python train.py --image_size=48 --color_jitter=0.2 --mlp_ratio=2.67 --widths=[48, 96, 192, 384] --loss="cross_entropy" --beta2=0.95 --lr_schedule="cosine" --weight_decay=0.0
Rows from block 5 of a small image classifier, named by matrix and row number. Rows with one number belong to one neuron. Each number is 500 + 25 x the weight over its row's rms, rounded and kept within 0 to 999. All counts start at 0. Numbers have three digits each. After the name is the row's rms in percent of the matrix's.
After each neuron's rows are labels from the 100 images, of 14848, where the neuron reaches its largest size: "place" is the part of the image that holds the peak; "top examples" is what is common among them. Only what is clearly more common there than usual is listed. The data: telescope images of galaxies (Galaxy Zoo DECaLS).
# gate: MLP gate (model.blocks.5.mlp.gate.weight, 512x192), inputs 128-191
# fc1: MLP up (model.blocks.5.mlp.fc1.weight, 512x192), inputs 128-191
# fc2: MLP down (model.blocks.5.mlp.fc2.weight, 192x512, transposed), outputs 128-191

gate.213 091:508494481504461477508516499501503507524525486521500552498515481465485509488491472490466524547478538539490512480504556465504494496498511472516495509563488487494468486490498497549471522490473491
fc1.213 091:477462548503483497485506499499519517563530495520455497495511479498501541490442478461507540494509494529461477493528534486511514448466505516551512511487482539503505481521492542502498483506514526
fc2.213 099:498511483473542476489503479512504504512515496463494513519465492497467534526482530521509488524500522514472536496508476518505516478508518516547521502575490530537485542527471483507504504504496465
place: bottom centre
top examples: edge-on disk: yes; roundness: cigar-shaped

gate.466 087:501512530501478470504515458511506491469497521520526529480473448473499513461473476501495473491473531489506524510499489498470473475479504529544469454499555470490533520489484500505501497529486507
fc1.466 087:490514465506548481543494496534481482449496518492560481517500542445468498482472479539504466483530504480526475514489509493526495491448481435490498499520494507530551533526477517501486501504485502
fc2.466 101:516522500507479489546495477494473466523539538498459518509494555503468491491457483506495518478487465492515527498470482477484497525477488538456492496456493502492479474464509505455539507539551486
place: top right
top examples: roundness: cigar-shaped; edge-on disk: yes

gate.226 086:500522478503545492499525532529493500498490499523524507462516505517486513473519487519514477451483514461500540489523506508457478513471490502439494470508512470487532516472542475489530504500453497
fc1.226 092:484498506499533489516486461514472462525516503523545526479494498478470515527473517523468479511499511505462521481505509510480557487482509514499523516500479491499565472509517536512502485492542531
fc2.226 098:449459459520471492544491520509493479517496540466537516506469514513507483514493508512479495522499467521498489471480543522527515546541492519532519522506506485485526486464563488496509498507519501
place: middle left; bottom centre
top examples: roundness: cigar-shaped

gate.427 157:478497486516502476501516537504477530494518467457492476518517503517509502498498534474520559463465467505502527491481468553469481444521543519492549508478498497503462497494465503476531543545528461
fc1.427 160:517533498485469494496552517476513508507497516472463530490503495495508550502503513508525476495471501487536525554510472518482488460514506508511497453461491478446507518448495462496541522528499485
fc2.427 116:504509511504476509503489491515494540493498468385561501493523454486479509521463518508496504509458496492502501534505433493498499448487521501508489491485495499504487498521448494499487497499519498
place: middle right
top examples: roundness: cigar-shaped

gate.117 083:495503470484515462495490548523518503470457503504454511494554500508455504481440531444540497496492499499511492520539481484489524511516517497476478495492560513468507530510488507512545550539452508
fc1.117 073:495498507508527466515494509518481480539534506491511453535519462539534486474500543465492484499515464526523523509501468500490500520469494538499560485531470500502512502525543540507501489526493488
fc2.117 088:474500512535497478487489466532473470489542513471565528504480511481507513501468513541483517519449522499476514447518514521507522531526479522500515507515523510512501518519565486481488521518509507
place: top centre
top examples: roundness: round

gate.179 078:515497480461499466500484518552539501471473509471519495473504484461530529494489533517515503495518529497513510472495436518486476483532496521510525463503549502532519512524469514467472496499524500
fc1.179 063:476501505509490529492515497481508502477515493550504488504514508516442499543526466554520478519488484473531481522476503487547492525485455463496489532464472512496554477484504541493461505517510530
fc2.179 080:509517492491527474515503500493473455500531500519502528499509563510538519479492495514538484491494490512503504485521521500506504545512503522521477515510508512498516497535531497506487509542519524
place: bottom centre
top examples: edge-on disk: yes; roundness: cigar-shaped

gate.425 122:491507504515521498526496532504495534512480492448456520510514528474539509491434534501478530473493513529510496518489487515477523470494521539500528492508445485528472490508478495525506429494454476
fc1.425 130:450482508555486485508506544526528524539525452529507465527514496538498519481481471491511532501517440495506519482541519505511487492513526504511519478502473523512464522524457520507524517517516473
fc2.425 118:512498522518514510480502504474486491542519515530510507494483502483489485486395511489509515509484481510506551466482507480486481552533492520501487483486474479511501475496530483493481489503490467
place: middle left; bottom left
top examples: roundness: round

gate.307 126:536514500484469486494510564504506496508483499524459531459551491511490514496492538478506492521465522461512561510529494474457469480536517538471489489491498450501466511470485492490517509488495469
fc1.307 121:498510512502457477503528478486503550555518492525489500509504554512486522498512518535526503529483506518518520505546496498509528487520528514529508519515442498458518504492521515460512514546462485
fc2.307 129:533507504494525499511516476465488521517514458442475494494483545492497503476506483484519539472504474489502537485500487507494521550512508506469518470486491509493502490534522498489488477486491481
place: middle right
top examples: roundness: round

gate.449 078:523504519501540455532521516574483528490477491510469487501510476488501490465461504511505531518497535515506468507508550502509486467537496500531506486520478496487506490461492486488445461473534483
fc1.449 069:449502474551528499547515509512502487518503488515521436506469496438467514502492477528498523507533504498474497454532496492519500502526498504540484492514482504519548494523492500479519501490509508
fc2.449 078:493497502507467502495526508515483473485505508499555502508487509495535471494496523504519515499453495480517496478478559500505518564477486494522466486475563513515510544485520474443516485518511508
place: bottom centre
top examples: roundness: cigar-shaped; edge-on disk: yes

gate.100 093:460511482517472473500493519492490493550529522534480481495502484527456498492481494507517519495488471545478502468549485482472511529526490470502463505521504498480472545526488485518495587550507520
fc1.100 087:487507537461492477489493485489484418505482539532491509487561512535453489492476550470506464553499527495498538502516503450471492538493477473514524502519498491537529535486544512509445503484522505
fc2.100 095:529505475479483478542506487485496485473478459486543504543499497436510486491494499488543511469485512495534494454481431512502537464421473494491504473475505483474496529510529515510537507504484478
place: top centre; middle right
top examples: roundness: round

gate.439 089:494530493545495512533512485510493508539529482466501498519510513494507491492453498494498508471467524499475504518516518501461528450497517510532492484524526526482486508494530515445498541506467512
fc1.439 088:506479509472557479518531487516459494519502517504560510476523498470449502473486509528526512488472519513496514518461509491525469512491498488538496519489489497492552476488491529490499483475504557
fc2.439 093:502513493528507476482479488491440524454539501489417520507496474513487464497501544520500499502523470528495480501498540482474481479451481479505501505513569480485497543513490481475458473484536473
place: bottom left
top examples: edge-on disk: no; spiral arms: yes

gate.92 105:486521477515493481521501498486500487448508517510499524470510487469501463465507495494507485469482513503499494505562493468448465514488502465477488501463509480519485479510503491542506512555490460
fc1.92 112:513525537483457541513482485483538526504490482519478489483483485498552517529488478476537495516480486458485492506542535482492502471522527494537472496444487489498466486503508466497500542499489475
fc2.92 101:496507501466488497493514498493495507525550529518495507524481503517462511494430507500509533516474533525534538503455472517506503432521494488494520498483497509512519484524498498514591488480496504
place: top centre
top examples: shape: featured or disk; roundness: cigar-shaped

gate.446 087:508503506472512439456505450471496561488484520523533494458518483505520501487537495531518485513476540530496524528464463457515453467508497496539505503538471511537480480481509499479458501519520519
fc1.446 081:535526510469490509490505523449540533542506502491549484495528495523539530496555487472542520508485474501478504519447512516475482536490505548543541521473461496498450474480508480473491511511520482
fc2.446 100:489489495498479479541509509477499467489539536496582519488500535491504531479504492519513486499481485471497532493521521526518492567496470514517521487519510533511510501522526516510492514483525514
place: centre
top examples: roundness: cigar-shaped

gate.120 095:483501532496498471441512492520497495476475522530525515481520513482521443500464541527520483521498481521520524535487494487543470442474484473480475492486500513478536505513510542514467490485555486
fc1.120 098:473520472511490468445532459485534511455495525524519531515491515507469497501480476530521507456495481491524486522521491510528482487521464511533472467509503512476533538475465502469533469507560482
fc2.120 101:507497538476493485547522486460482448474506501480507490488495552508527538486517489523513514533502535491542522456462538466510507586497503535462497481524496503543503533491539493474501485517536475
place: middle left; bottom centre
top examples: shape: featured or disk; edge-on disk: no

gate.304 099:502475485461543450503477481536469508503464486501537526453527525483480486520480538530497484524487534509482523468487494504466487485467522473508510517510524460525498552509448521548476514469519495
fc1.304 099:499497460500525511511534521559500508459476529507496503504482530455480489477498488547513477492512506514534498496495518480470473514489492504439491494482522513503527522517470510498534456490454484
fc2.304 100:476498515493520483541520531510507462483528566445449522504496494480475436493457489505496517520508531454518512551532522474511493515516511494487506504545500507494488523433521510481448431512504520
place: top left
top examples: roundness: cigar-shaped

gate.140 072:516482490526531466504460478469514479483477539498534499475513524467497463454543494495479509478490501499475454534527449474540504514474513483498494520534537506492466462526520483522489486457533497
fc1.140 071:476485512515480482458479505478461453519497482484542463512526497535493468521527480474537478478547486474509476467502468476524490518488468456488491482467534538472488481476490535531510509516513495
fc2.140 084:482490484509497488504516525514469426531561512426538514532457509504515435488434531510492491497486474505477541486503525511549498531497503509534461495530525501483468500467492519494489495470495506
place: bottom centre; centre
top examples: edge-on disk: no

gate.271 094:532498509486454492477522553455482477508512498493443507453500504523476468472480511511493494456466492525502508485533451466448486483534527492475481521467479493501494484501507485529498542521515494
fc1.271 096:507489515518522481509549521511475520482510522475506532478518529481448488482436565533475505462487488524503536484502506519514501517510506515467527514490462473501503482522534513458474434524499468
fc2.271 108:497499484532511489494481487547496464510516464483512498496464514525504486474489507536503489526486476467478438442504516496481486563472497525490486520490493479499453511543527497499536503506514497
place: middle right
top examples: roundness: cigar-shaped

gate.113 116:472490472531522502535524490481481498458499519530524507499497535463521485485559492514480486488495482513530516521494490524453440507513511456492481523506478489499486449492513489522451483532474501
fc1.113 115:463462477518516472490499473518472528521494456553516492522496482533490516468499518512495509530516511505524495502512536518501523511517474520546520477549509514480508553496499518474472478491491528
fc2.113 097:531518501511420537536486487500503481532445567503458547479493525473515521513523529486510520518482501497481493541532529476492494504518513523487499490513503487506486511432500516507515479511493529
place: centre
top examples: roundness: cigar-shaped

gate.221 075:506545493484508496508500518539490471509530530532460541449492502471469483480469493519520494465482533524549504488540530506502503467507469478515480484493502469455511494454474471463491494490470461
fc1.221 069:530472546472499466523489461471471500478471497513559513471505482469501479513461542505522497487508514521456536494542514482484503487499521497550492560524445475511480478510548491475486462501489500
fc2.221 082:511515550506463483508518501495527466467497527481527508484520580503522486502465499520499520506461506470500523468472541502492519570524506504501516488499525509513486539498544493490501494499535532
place: top centre; top right
top examples: roundness: cigar-shaped

gate.209 074:530492534524511455516503526460488504446544520471473496471529480517515475467517522460516484517535486517484518475524482492545487522474501521464500499498489494501501476505499545462511465528543459
fc1.209 064:523491506503500511506520501468464502479513530463474530496481504523504483512439486538495511491516515474488548533480478452501496484516534536484474487475493468501483550501497497523508505489512529
fc2.209 075:515498525476516506489495501526523456497554469486497494466516516520512475527469511538477494488474487497501511511516560471497512568541510522511506493529539519523475509498554473510469507550495476
place: top centre
top examples: edge-on disk: no; spiral arms: yes; bulge size: small

gate.145 088:518499536517575477503476428547464488510501531500495496487536506450534497526510525520514496485505506499503495531472475499485515462469498509544554485498488486499529513523527494482521543513502547
fc1.145 100:489492507510520498512500463537492493484505495528478523504500539477472507498517497502497485513503476507504518497537502530492485501470456483437485483481508526509535489496507510505515478512503497
fc2.145 104:445513499489523489461543489546491478475488525469463491507503496478483485469461503504480493549462500484532524529514547473480495530543495502512484507534564531474499527473552516442473495493527478
place: top centre
top examples: shape: featured or disk; spiral arms: yes

gate.211 120:496515482500520478481519508548503490456467519523485531478502538505483494509485518513512464489454494472520542482503473495431472549473521495489451509499512501537525497502455476525466504482517439
fc1.211 125:504529518520491516470517500463549506480502507491489506499498495541531521476473457469495487492477487493515507499513491487505466528489488484513491487450520497487457510480483501504478496515488475
fc2.211 115:462516537511472467471491484478495504480496508527528508491503514494481493506458508528501485506503473480498501458511512513506479421490512501494527474484460496488462490509438467497507509457489502
place: top left
top examples: roundness: cigar-shaped

gate.272 095:510535506515485471475572528523495477483505499509485515481489490477471508451484525536496490512450496519548518521513485511482448463509500506507471463504455456455495488466510477487475456512481475
fc1.272 090:492476486520511494482511477523492482473474505525570476479480522457505441469467490504447502497483497502513513471495510499488475521493492498523528507506516524497473514501477497527482492518521476
fc2.272 103:458504467480440505499507462462526465494466512533543497512474534482439480511476490488512481512482503536543507487491499499504482462488517527524535485480524494496496544482492552524519486507516491
place: bottom left
top examples: roundness: round

gate.305 093:519477496542511501534534472565497502448506500441499482516482526476538489508513526548493473493517505520536469499484487516512489498491478512440530469503495520505522500520514511491530525487507500
fc1.305 093:476481518542516485531532499511445467515504494508498445509516509482468512472515533520489510516513471551524506529510447515534501496510475487502543504469518540501486488531501563525520498518521501
fc2.305 103:469487499479514481551505532485472424497509531421507516490460514513532513494449533501481460498497471501480544521523534495511493530508499499519472462523536509516465559519483492507487478491476487
place: centre
top examples: roundness: round

gate.260 118:505499480483487464508534478557460463532509508491485529511544491471461533482443569514480481491453504531493551556476502512461518514451504483499490495511478484488549513491476512515503492523487470
fc1.260 117:536534550476479512491499477470513522499473533534491510461498477526513508501556476477488486497499510467506493527512510473526500488487498511554455468503486472488487482479516480491519497474512545
fc2.260 106:499501467510528507514517482511493541467516436528480488497566508499507495494488504496522525495503497506534493457494557504506506549524473494480508470505492496488507524552508495488508482516503505
place: bottom left
top examples: roundness: cigar-shaped; edge-on disk: yes

gate.329 089:538515536481483439485480510465526541469488507505523506477511455496499497506504536521520526475499551487531511526484510515504470459476462537537536469482472477471505524467559524483488504483533510
fc1.329 087:492528486478493441446502490453478523511528514499518496497494508455510523479533494585475548454494533527538517525477490511515463492494485496493507491524479476481479491500525509531477537489478500
fc2.329 097:478494530488473500534479479516537482472511505487539494493498559494519526490511508503530502510482514519504505464488507482535517561483495528521516501550496528514480517537508496494531499489561459
place: middle left
top examples: roundness: cigar-shaped

gate.426 094:509549493482472465486538516502512511516504483499462538444518489541491483490526516506526523530444498515512530509548464491472487472490557509508488489512455471535467501465505470485510493518520458
fc1.426 092:516492498501495471474507535493489466521516490508538519473481507480484468487507515497470501531511510504483507460500519504483516529484521478526481526493457493500491468528499544500547484522523534
fc2.426 101:521487457475520485490517475518526471458508498500492495500479547531530523490517497530524531522509497547518510473521526516500510536501504533499505489518563528514501493476494496503525529520510489
place: bottom left
top examples: roundness: cigar-shaped; edge-on disk: yes

gate.511 066:516523461507515480511521544486543517530546475498505510490510484500523488501494491510518463487517518480497476482488525543479522460523497467489527521471503482454535486451510517471460489500504478
fc1.511 063:453458519507460495497456471458486531531508507469501510504497506512486524482507502512484500484519543449511520522488508518487481425523487500534533527519550467515482545512522487523469507495517542
fc2.511 079:495495516480496482493481476512472452474559513464533527472481538501493509500478503530508519501471519487511525456501523531493508531501490520493492506503533517539462556501497531524481475520482516
place: middle right
top examples: shape: featured or disk; edge-on disk: no; spiral arms: yes

gate.225 104:508525499501501479487515537466496523503509493476488508483520473530490494480482526445516540510480481508509500508526472519489487488506538496487506480473521494512464483496534477462474557531495509
fc1.225 119:516540527515487507467486499488523461493473506524523525498492494497519463464471435488482474508517488522489491460493505470488465506484515488538490476492507496493494465480487531503490500488536497
fc2.225 107:478490483476521493474487520526491506535501542503524483510474463473526507500540505495512513522500522485486488593524512504463502468471486480488508523527492511510515527453480497512491513504455538
place: bottom right; bottom centre
top examples: edge-on disk: no; spiral arms: yes

gate.158 096:543540473471521497485492516466531565481491547507505528481470466490527479516468493531474488482476494499486494501550509488478485497496534485502451513505486480504489486461485459539474510522485447
fc1.158 105:522501547476461508480496477471521471542509502524490506486491467520473496501508509494519532530492511522488481481504493457500503464485524539554504519510469473493496456522501484501508504489585512
fc2.158 095:535514525486494481470502551539462449527540531466500495489449462477498495524509494505500505521484491528487519496518501536491502469509505504501511521509465519518485490485484486522469482507469493
place: bottom centre
top examples: shape: featured or disk

gate.170 096:525529492506501485507517520479476504511485517512524538484513494457460522482435532510511475500463520480520521535537483524427467512563530471516471477534500470476520516482489484503486522536486524
fc1.170 098:516516503498523508469484492516509500458493508454455518452505477509489502499500511455504442503511534498475493536511479494494514541433489504436517509481521470513531501487529489488521469466518492
fc2.170 100:535501478510485487523527498539493465478518475482452505493515491479534502469554515480512511521501453512541492498489498495537510573498482494478456485495552489491521498533573500473500476501472486
place: middle left
top examples: roundness: cigar-shaped; edge-on disk: yes

gate.398 079:542504501504504496453493573471515500522519540493500511457498516473485481512432486541479476477506532532509495525532457489517531462491517508460509513485502488501535517488532463521534512528440517
fc1.398 083:486501491476484502508490544519486483499490530462470508462530500507459461522464546505515474497497533475514498476514483505512505509503525533467523485465499465492532522526541480502519511496484542
fc2.398 092:492491521506473496495526496539492513500526493486508529494484551466509446489502501499472514505450494488482508472507553552509507550512492491539516519512489480523462505503542515487456503465509498
place: middle right; centre
top examples: roundness: cigar-shaped

gate.494 090:478509545486496442548538450548497509507508533517513504489516467490530492449432533474509487507529525498527492494495512489519505438466476487526474512508489487503513503497474518505497504478553491
fc1.494 081:489508463485522485474503507500528463472511468495550485499464542495452495482508482573512496457509509495499506483494508498540480491527465464516473483510495516504511553501499493515521510498476514
fc2.494 099:481507506468464476529499507472502462501518510500483483494512572519490517471500482492483513506471503504513527518504587501470496574497473511513486494550520548536497497494555496509477515523503482
place: bottom centre
top examples: roundness: cigar-shaped

gate.490 096:495519502513507470510489449529541515482487473497533482503513538534527511506519523517519514498469537484518497468494494519474510465485533475497496487497513482548473548491442497510434500507497489
fc1.490 099:487473452520484474509532518523481512498482520537504493514507552473481502476538516526515486472487511492543503496528516495497495561499483514438502489515540485487526506475493509470506488520443492
fc2.490 102:486488478452475475554518513515502451498520543431459495505509523495553468474492475502511526508514515503529525555490488452507479526502500460497499481496499521536506514450497502502456458503501492
place: top left
top examples: roundness: cigar-shaped

gate.311 081:484493507488511475505508457520500506470457487512498514479520495517521507493495541502521517491506520488502493492480489491503531460528502493517445500487541500525458497492446495506475534465534501
fc1.311 073:477483508539493472481500508520505460467507485496495469539506541464442523524503476506504507504524498509534472489504512540538520498475444444482478514509480501483555505505470516514453516493482489
fc2.311 089:470514536520526477510480477528480474491531525518516513530489524498503502479482522518492504488488473492495515470500557492512506538496519515526503497544501481506510523489557523525482487495489493
place: bottom centre; middle right
top examples: roundness: cigar-shaped

gate.73 106:517494458497501481531516502519480451495497525481496535497517517493445504522473525526479500496459510510503520495515499510462506528479514500488463532500513492490520542496491466497469545518519509
fc1.73 113:497502506487581507516535526543475489491520508502482510498508485472500480501448507507517470453482513517527531522455507516476517566473507485494513485481494491524519460493534520464481462487502497
fc2.73 116:510479495517513511483496525473495505488479504487506486474500475500537497506533501492539502505513500493506482529478519528490496511495498528460503533480517494532459490485518503484533506506512468
place: middle right; top right
top examples: shape: featured or disk; edge-on disk: yes

gate.417 147:505515490528507477458488465475514526462506487480533507512504535479519475506478495540497506492474512502522517483470489513471477495501509501518501498534481506516504544520483507507440488478474460
fc1.417 148:457492463506476494497538547486488530513527482521485476532490479532518503449533503463505542535500462480542516482513555531504476478528487507527515512526490514489463493482496543472492488541483465
fc2.417 126:492520499514419505457499484491494484509487527565442490497517504521405479504403487486485478503492502518501507515483464507516515464492516515516501532530474499507510486480516504510494497486508505
place: bottom left; middle left
top examples: roundness: round

gate.465 086:521527473505498476481494546501535498487483519546459545458514464486473508475508489496496489535461490472503533481533502486491460560535479489480465484502513495472507460480494482510517512527479453
fc1.465 090:468481526488494468494490465514453482524492507557516536491495501482488480487501539467493505515479513552495500479541513478501506522476516507549496526510473492486496488513499490478492491490533513
fc2.465 087:544494480498493484515518501522523465512514529494520483445430516505514512508528499495496452469471491486520503472523511527497516520524510519567485510505515499506483495464548482464480464540467489
place: middle left; bottom left
top examples: roundness: cigar-shaped; edge-on disk: yes

gate.64 084:502510492507490471469517530490497444502509527485464546474530494487461520482469500539507476483521475535485534514544517479514471501488488468498458473497485493484560546542577488499470529531476511
fc1.64 085:517504483509497485513491549509488470487480494453547505488532499458488466506475506478491490486455512487476527496520514516487523500499535523484484497487482507524502520494501505506535486485530483
fc2.64 090:474501516501495476518489521516499471510513535465524486484492505461524480490550482502478470535506513466497480469503515504507513570524497547509499489503536512493487499496543512503498520531535495
place: top centre
top examples: shape: featured or disk; edge-on disk: no; spiral arms: yes

gate.322 110:489515484479483458502527527485481470471486532511514543474532514499499492449507537516508482481472541476530547522530473516494447464556487509486471453502484479464467497471525507494490504519530481
fc1.322 107:464475459515514471471498481544491469466503491516577514497522501424503464506474488527469466471516485460515493471498503509514487490502471469522501488495528527462541561512481508530485499498526542
fc2.322 109:502518505467487491510513491479528489498511559531538509489493533496466492537462457516493500505503513516483518486479467511494460510501506538508519471483511492490512535450481497479535463501485491
place: middle left
top examples: roundness: round

gate.413 181:503483503480524493559498504577470467519494530480475506493497470475466525518455553464490498470478500525492501511498486499484535522455506485501508529488527474527530470506510499493493507498514522
fc1.413 176:510499540497464485522485500497515518516485497502475481517491481541532539502511494463481501508547515491496446530477526478546500490465491523537505486490490502473502469507478490502544509489512530
fc2.413 131:496501496508579486487498500514507497491517500574515479499494441495500495499447488501503493493511504517499489443509506505494500527503492431512500496502516521511505507560486497502501505513515503
place: top right
top examples: shape: featured or disk; edge-on disk: yes; roundness: cigar-shaped

gate.237 127:503497477521520478544502541508484520499491515495512494513489511476473507480446518485526487460470473486511535474529469498456462522514525511502501494460505517497449545510455488521529510524480445
fc1.237 134:485467430504519495514464509519483516511512491521526479533469497498518522513556484485469530514520487490472481468473539506526520490490486453520510538549519521520515489531517514516457509520457526
fc2.237 107:475504474516533479512500488493486525478501574475414475517530531503508497486518496514510508498481488465518515574517480512513504517531481534476501494487514518502522501477590507485483520520516487
place: middle left
top examples: roundness: round

gate.434 132:483480516496493451492534528480483491525496485474476505528508461520507545467482545482476522493487504500511518550455525495520494495500475522560536485512480491486484462460521530503489503509533505
fc1.434 123:487498469543520486515557513501472547506563496490506512528513468504511493496507529488551496515477459506540534473520507552507482528495490525496490484483513495492501515481518508435501527559507476
fc2.434 101:491495504505495496484499501473499529517505538432455483495485502523467482494454496506493502489493507499490491481509474464505491473490508552465504506499491496498498495430586497510536491504483520
place: top left; top right
top examples: roundness: round