config.yaml
model: "image classifier"
horizontal_flip: true
color_jitter: 0.2
norm_position: "pre"
parallel_block: false
patch_size: [2, 2]
loss: "cross_entropy"
lr: 0.0013
beta2: 0.95
gradient_centralization: true
cautious_weight_decay: true
epochs: 119.4
Rows from block 5 of a small image classifier, named by matrix and row number. Rows with one number belong to one neuron. Each number is 500 + 40 x the weight over its row's rms, rounded and kept within 0 to 999. All counts start at 0. Numbers have three digits each. After the name is the row's rms in percent of the matrix's.
After each neuron's rows are labels from the 100 images, of 14848, where the neuron reaches its largest size: "top examples" is what is common among them; "colour at peak" is the nearest of a few named colours to the mean colour under the peak. Only what is clearly more common there than usual is listed. The data: telescope images of galaxies (Galaxy Zoo DECaLS).
# gate: MLP gate (model.blocks.5.mlp.gate.weight, 512x192), inputs 0-63
# fc1: MLP up (model.blocks.5.mlp.fc1.weight, 512x192), inputs 0-63
# fc2: MLP down (model.blocks.5.mlp.fc2.weight, 192x512, transposed), outputs 0-63

gate.300 088:485515554508466475550492514455450499454527465488480521504528550442476534481485479475485489471482581506485572493559487473426507546544476501458520506480438489480538476496419526489572511522452502
fc1.300 089:544481498484519495456544471427502536482495502474468546408510563481480512475453469459539471530511496506433544563488456472530532449478483521543535468489563537511441512469514493454566498562501472
fc2.300 092:453529523549461545442489494411508519610473510455508426461462534477508453454498507486520545506448509545478510502515484458428506507476444511528439492573536508475435474406458505541444486544500518
top examples: edge-on disk: yes
colour at peak: brown

gate.379 100:511528513466523478491557507504457519526438528493521611498467558400531474509490528477582463517433523524468509513541435394475489510465406525445509559488555522512463540508533526508510493530409498
fc1.379 097:474529484484467516461547535436477398537455563554552489484525500540447566521509511464496501562579432502573513589532551459532510451476471504525483500563503444458472559525561506465509497536468498
fc2.379 104:461477600499473473544544557474488486543536537512507530490495484538520420541489485467509505518567439507481479471476460490362457515521521567495471476491501512558612449454535556494510495531522449
top examples: roundness: round
colour at peak: brown

gate.232 083:467533404471439530534506486416460491442509501426453464468600566490475539485451554496561496489524520584511497579462466526490470529573498523462493531460515548512488496496482524509501474516448545
fc1.232 083:513454531499512426452517491573463534523507508471441497537434509459551460526501511496458422492518453470500573484494557532524510484461436486524464498506481430433458502560467458527477521465477462
fc2.232 093:500572451522492509532464476531498389507561546417530446464465536504512522524486508483496443476508556519535501508550456501439605534521501497508614509557499513531462527422517556493501539536467524
top examples: bar: no
colour at peak: brown

gate.247 096:498554498465487462503508563487478480496502476524465551442488598484479479528493473497460512490435487538479509508634501436435444484548565466520512472502540529527554447496499553543569454477495470
fc1.247 101:454538516487489487454530532498474448576504476513503462485504493545496451515567491510435516507506456484554492472547578529570524443518540520484528441487496546540587481533425487446499507511546517
fc2.247 094:493565431486497490486490428526489483488530498458502456476430485476476410518467546523504516471499481623546429506530500439469535513538521459503516524544509513507452521456457484534490550463529516
top examples: roundness: cigar-shaped
colour at peak: brown

gate.113 116:564455545493447533543503511423484480515519532470496531527474510482519568523502527497477463474548607518525489550511559497402499510475471525448500511556473500497598480483520464443447487496455526
fc1.113 115:515494371474530532469519469562412559552461571484537503555564453516472494497489515443547470515461439463502460500570534489493509494428519535506418478459556446506499521457439540502456514481539551
fc2.113 097:536475463492550457558480471569513483497462515465477500490576476523501441494490506463484491497470558457534539504594506487669520515477525479509469459505515500509467446484461500514554485463542489
top examples: roundness: cigar-shaped
colour at peak: brown

gate.287 076:457467550492467493442532542512512473508403479458489502525469524497491514417521459485498448519469479559476475477602452503560477500523557506423428473486543513516506429503508513565506457481543445
fc1.287 060:523485538474510482486473438545508556467515573500539582464515517481574465589437501521521462524455504585517480507463463484469428537540477505544508524558495532503479560402455432579522452436533523
fc2.287 084:518524481492468471507484490547445443633485472470547483547472503466483505466510545502474458525498472492465439478517445462465543534481442433506506519543545549425468524508534527558465528544545512
top examples: bar: no
colour at peak: brown

gate.123 127:558574467501523528471539545488470524523490567477506552499461522437514508530510533430516475555458521503498543502614438443464411478487435556489479512496495440543497502508578411512502469443445536
fc1.123 130:511531553511514492473550502464490443519479518515471465433464513472532506490542431511467416539509499497501581562527572464548523459477496481498495505538521474493502437494496599481590527534471447
fc2.123 114:466466558540445498362500514465534424433529515519512469549409524478490484437464523482509505502497559497511391448475425488424510512492510495478517429484470504477491478385498522464455458522518520
top examples: roundness: round
colour at peak: brown

gate.24 118:520501501507518552459512567432536433472551452475454517445502525464512549546508495534472449575496538479494499541439481487512514451516493483510549581509463505491479538558561423459493478542422464
fc1.24 121:476440442464508549543510438494543497514510483503498413534498435521505538529455474510479505526421492497494512502497528461580575491482524507515545463444495479478428554464464524439389576470511514
fc2.24 116:520509442567540526424477436518558453483509538460491540541499498560469529460491500526479500482480520509508422468559508506440514481496521501501524553486477504485432584445519531513515540499504445
top examples: roundness: cigar-shaped; edge-on disk: yes
colour at peak: brown

gate.49 082:511475468496486557488505463442493542377493508454499495554554496491550526484502530453590473559478562529495423575536473451517568513563526552456489534444501516511475570524514472507495513460450476
fc1.49 081:552425498471545483512478478523464478485555558545401483563542464500533511526491499579467471525479472469508506527529510517550535530437456502438460444458529460494500516510430514454449553495510501
fc2.49 096:523538557520454505438532472473494416559489487446525515487446507531487475501549530507486530505493529520479435538559347425515501577495496507509572427461545489490465520424479507509522506518510525
top examples: bar: no
colour at peak: brown

gate.157 078:507481546517531540473502493437521475551522511510485529522482550467538580533545563552468570450447532573510514528525458440431443473470470512521440578511500547523536505497565488478499525520427532
fc1.157 073:561380415486567568482464502477504567476485501496427447522524502522516509518481565462412519460492541490557474561479536492542556520499499528421532448436498478485426579484434486455480523513465540
fc2.157 078:516510527539471474415476488487494449616479480487490489504459500488520527441515497528555554497449508560472504494481422490496478532514499430506505504533541538525485466404510591520483574531472513
top examples: roundness: cigar-shaped
colour at peak: brown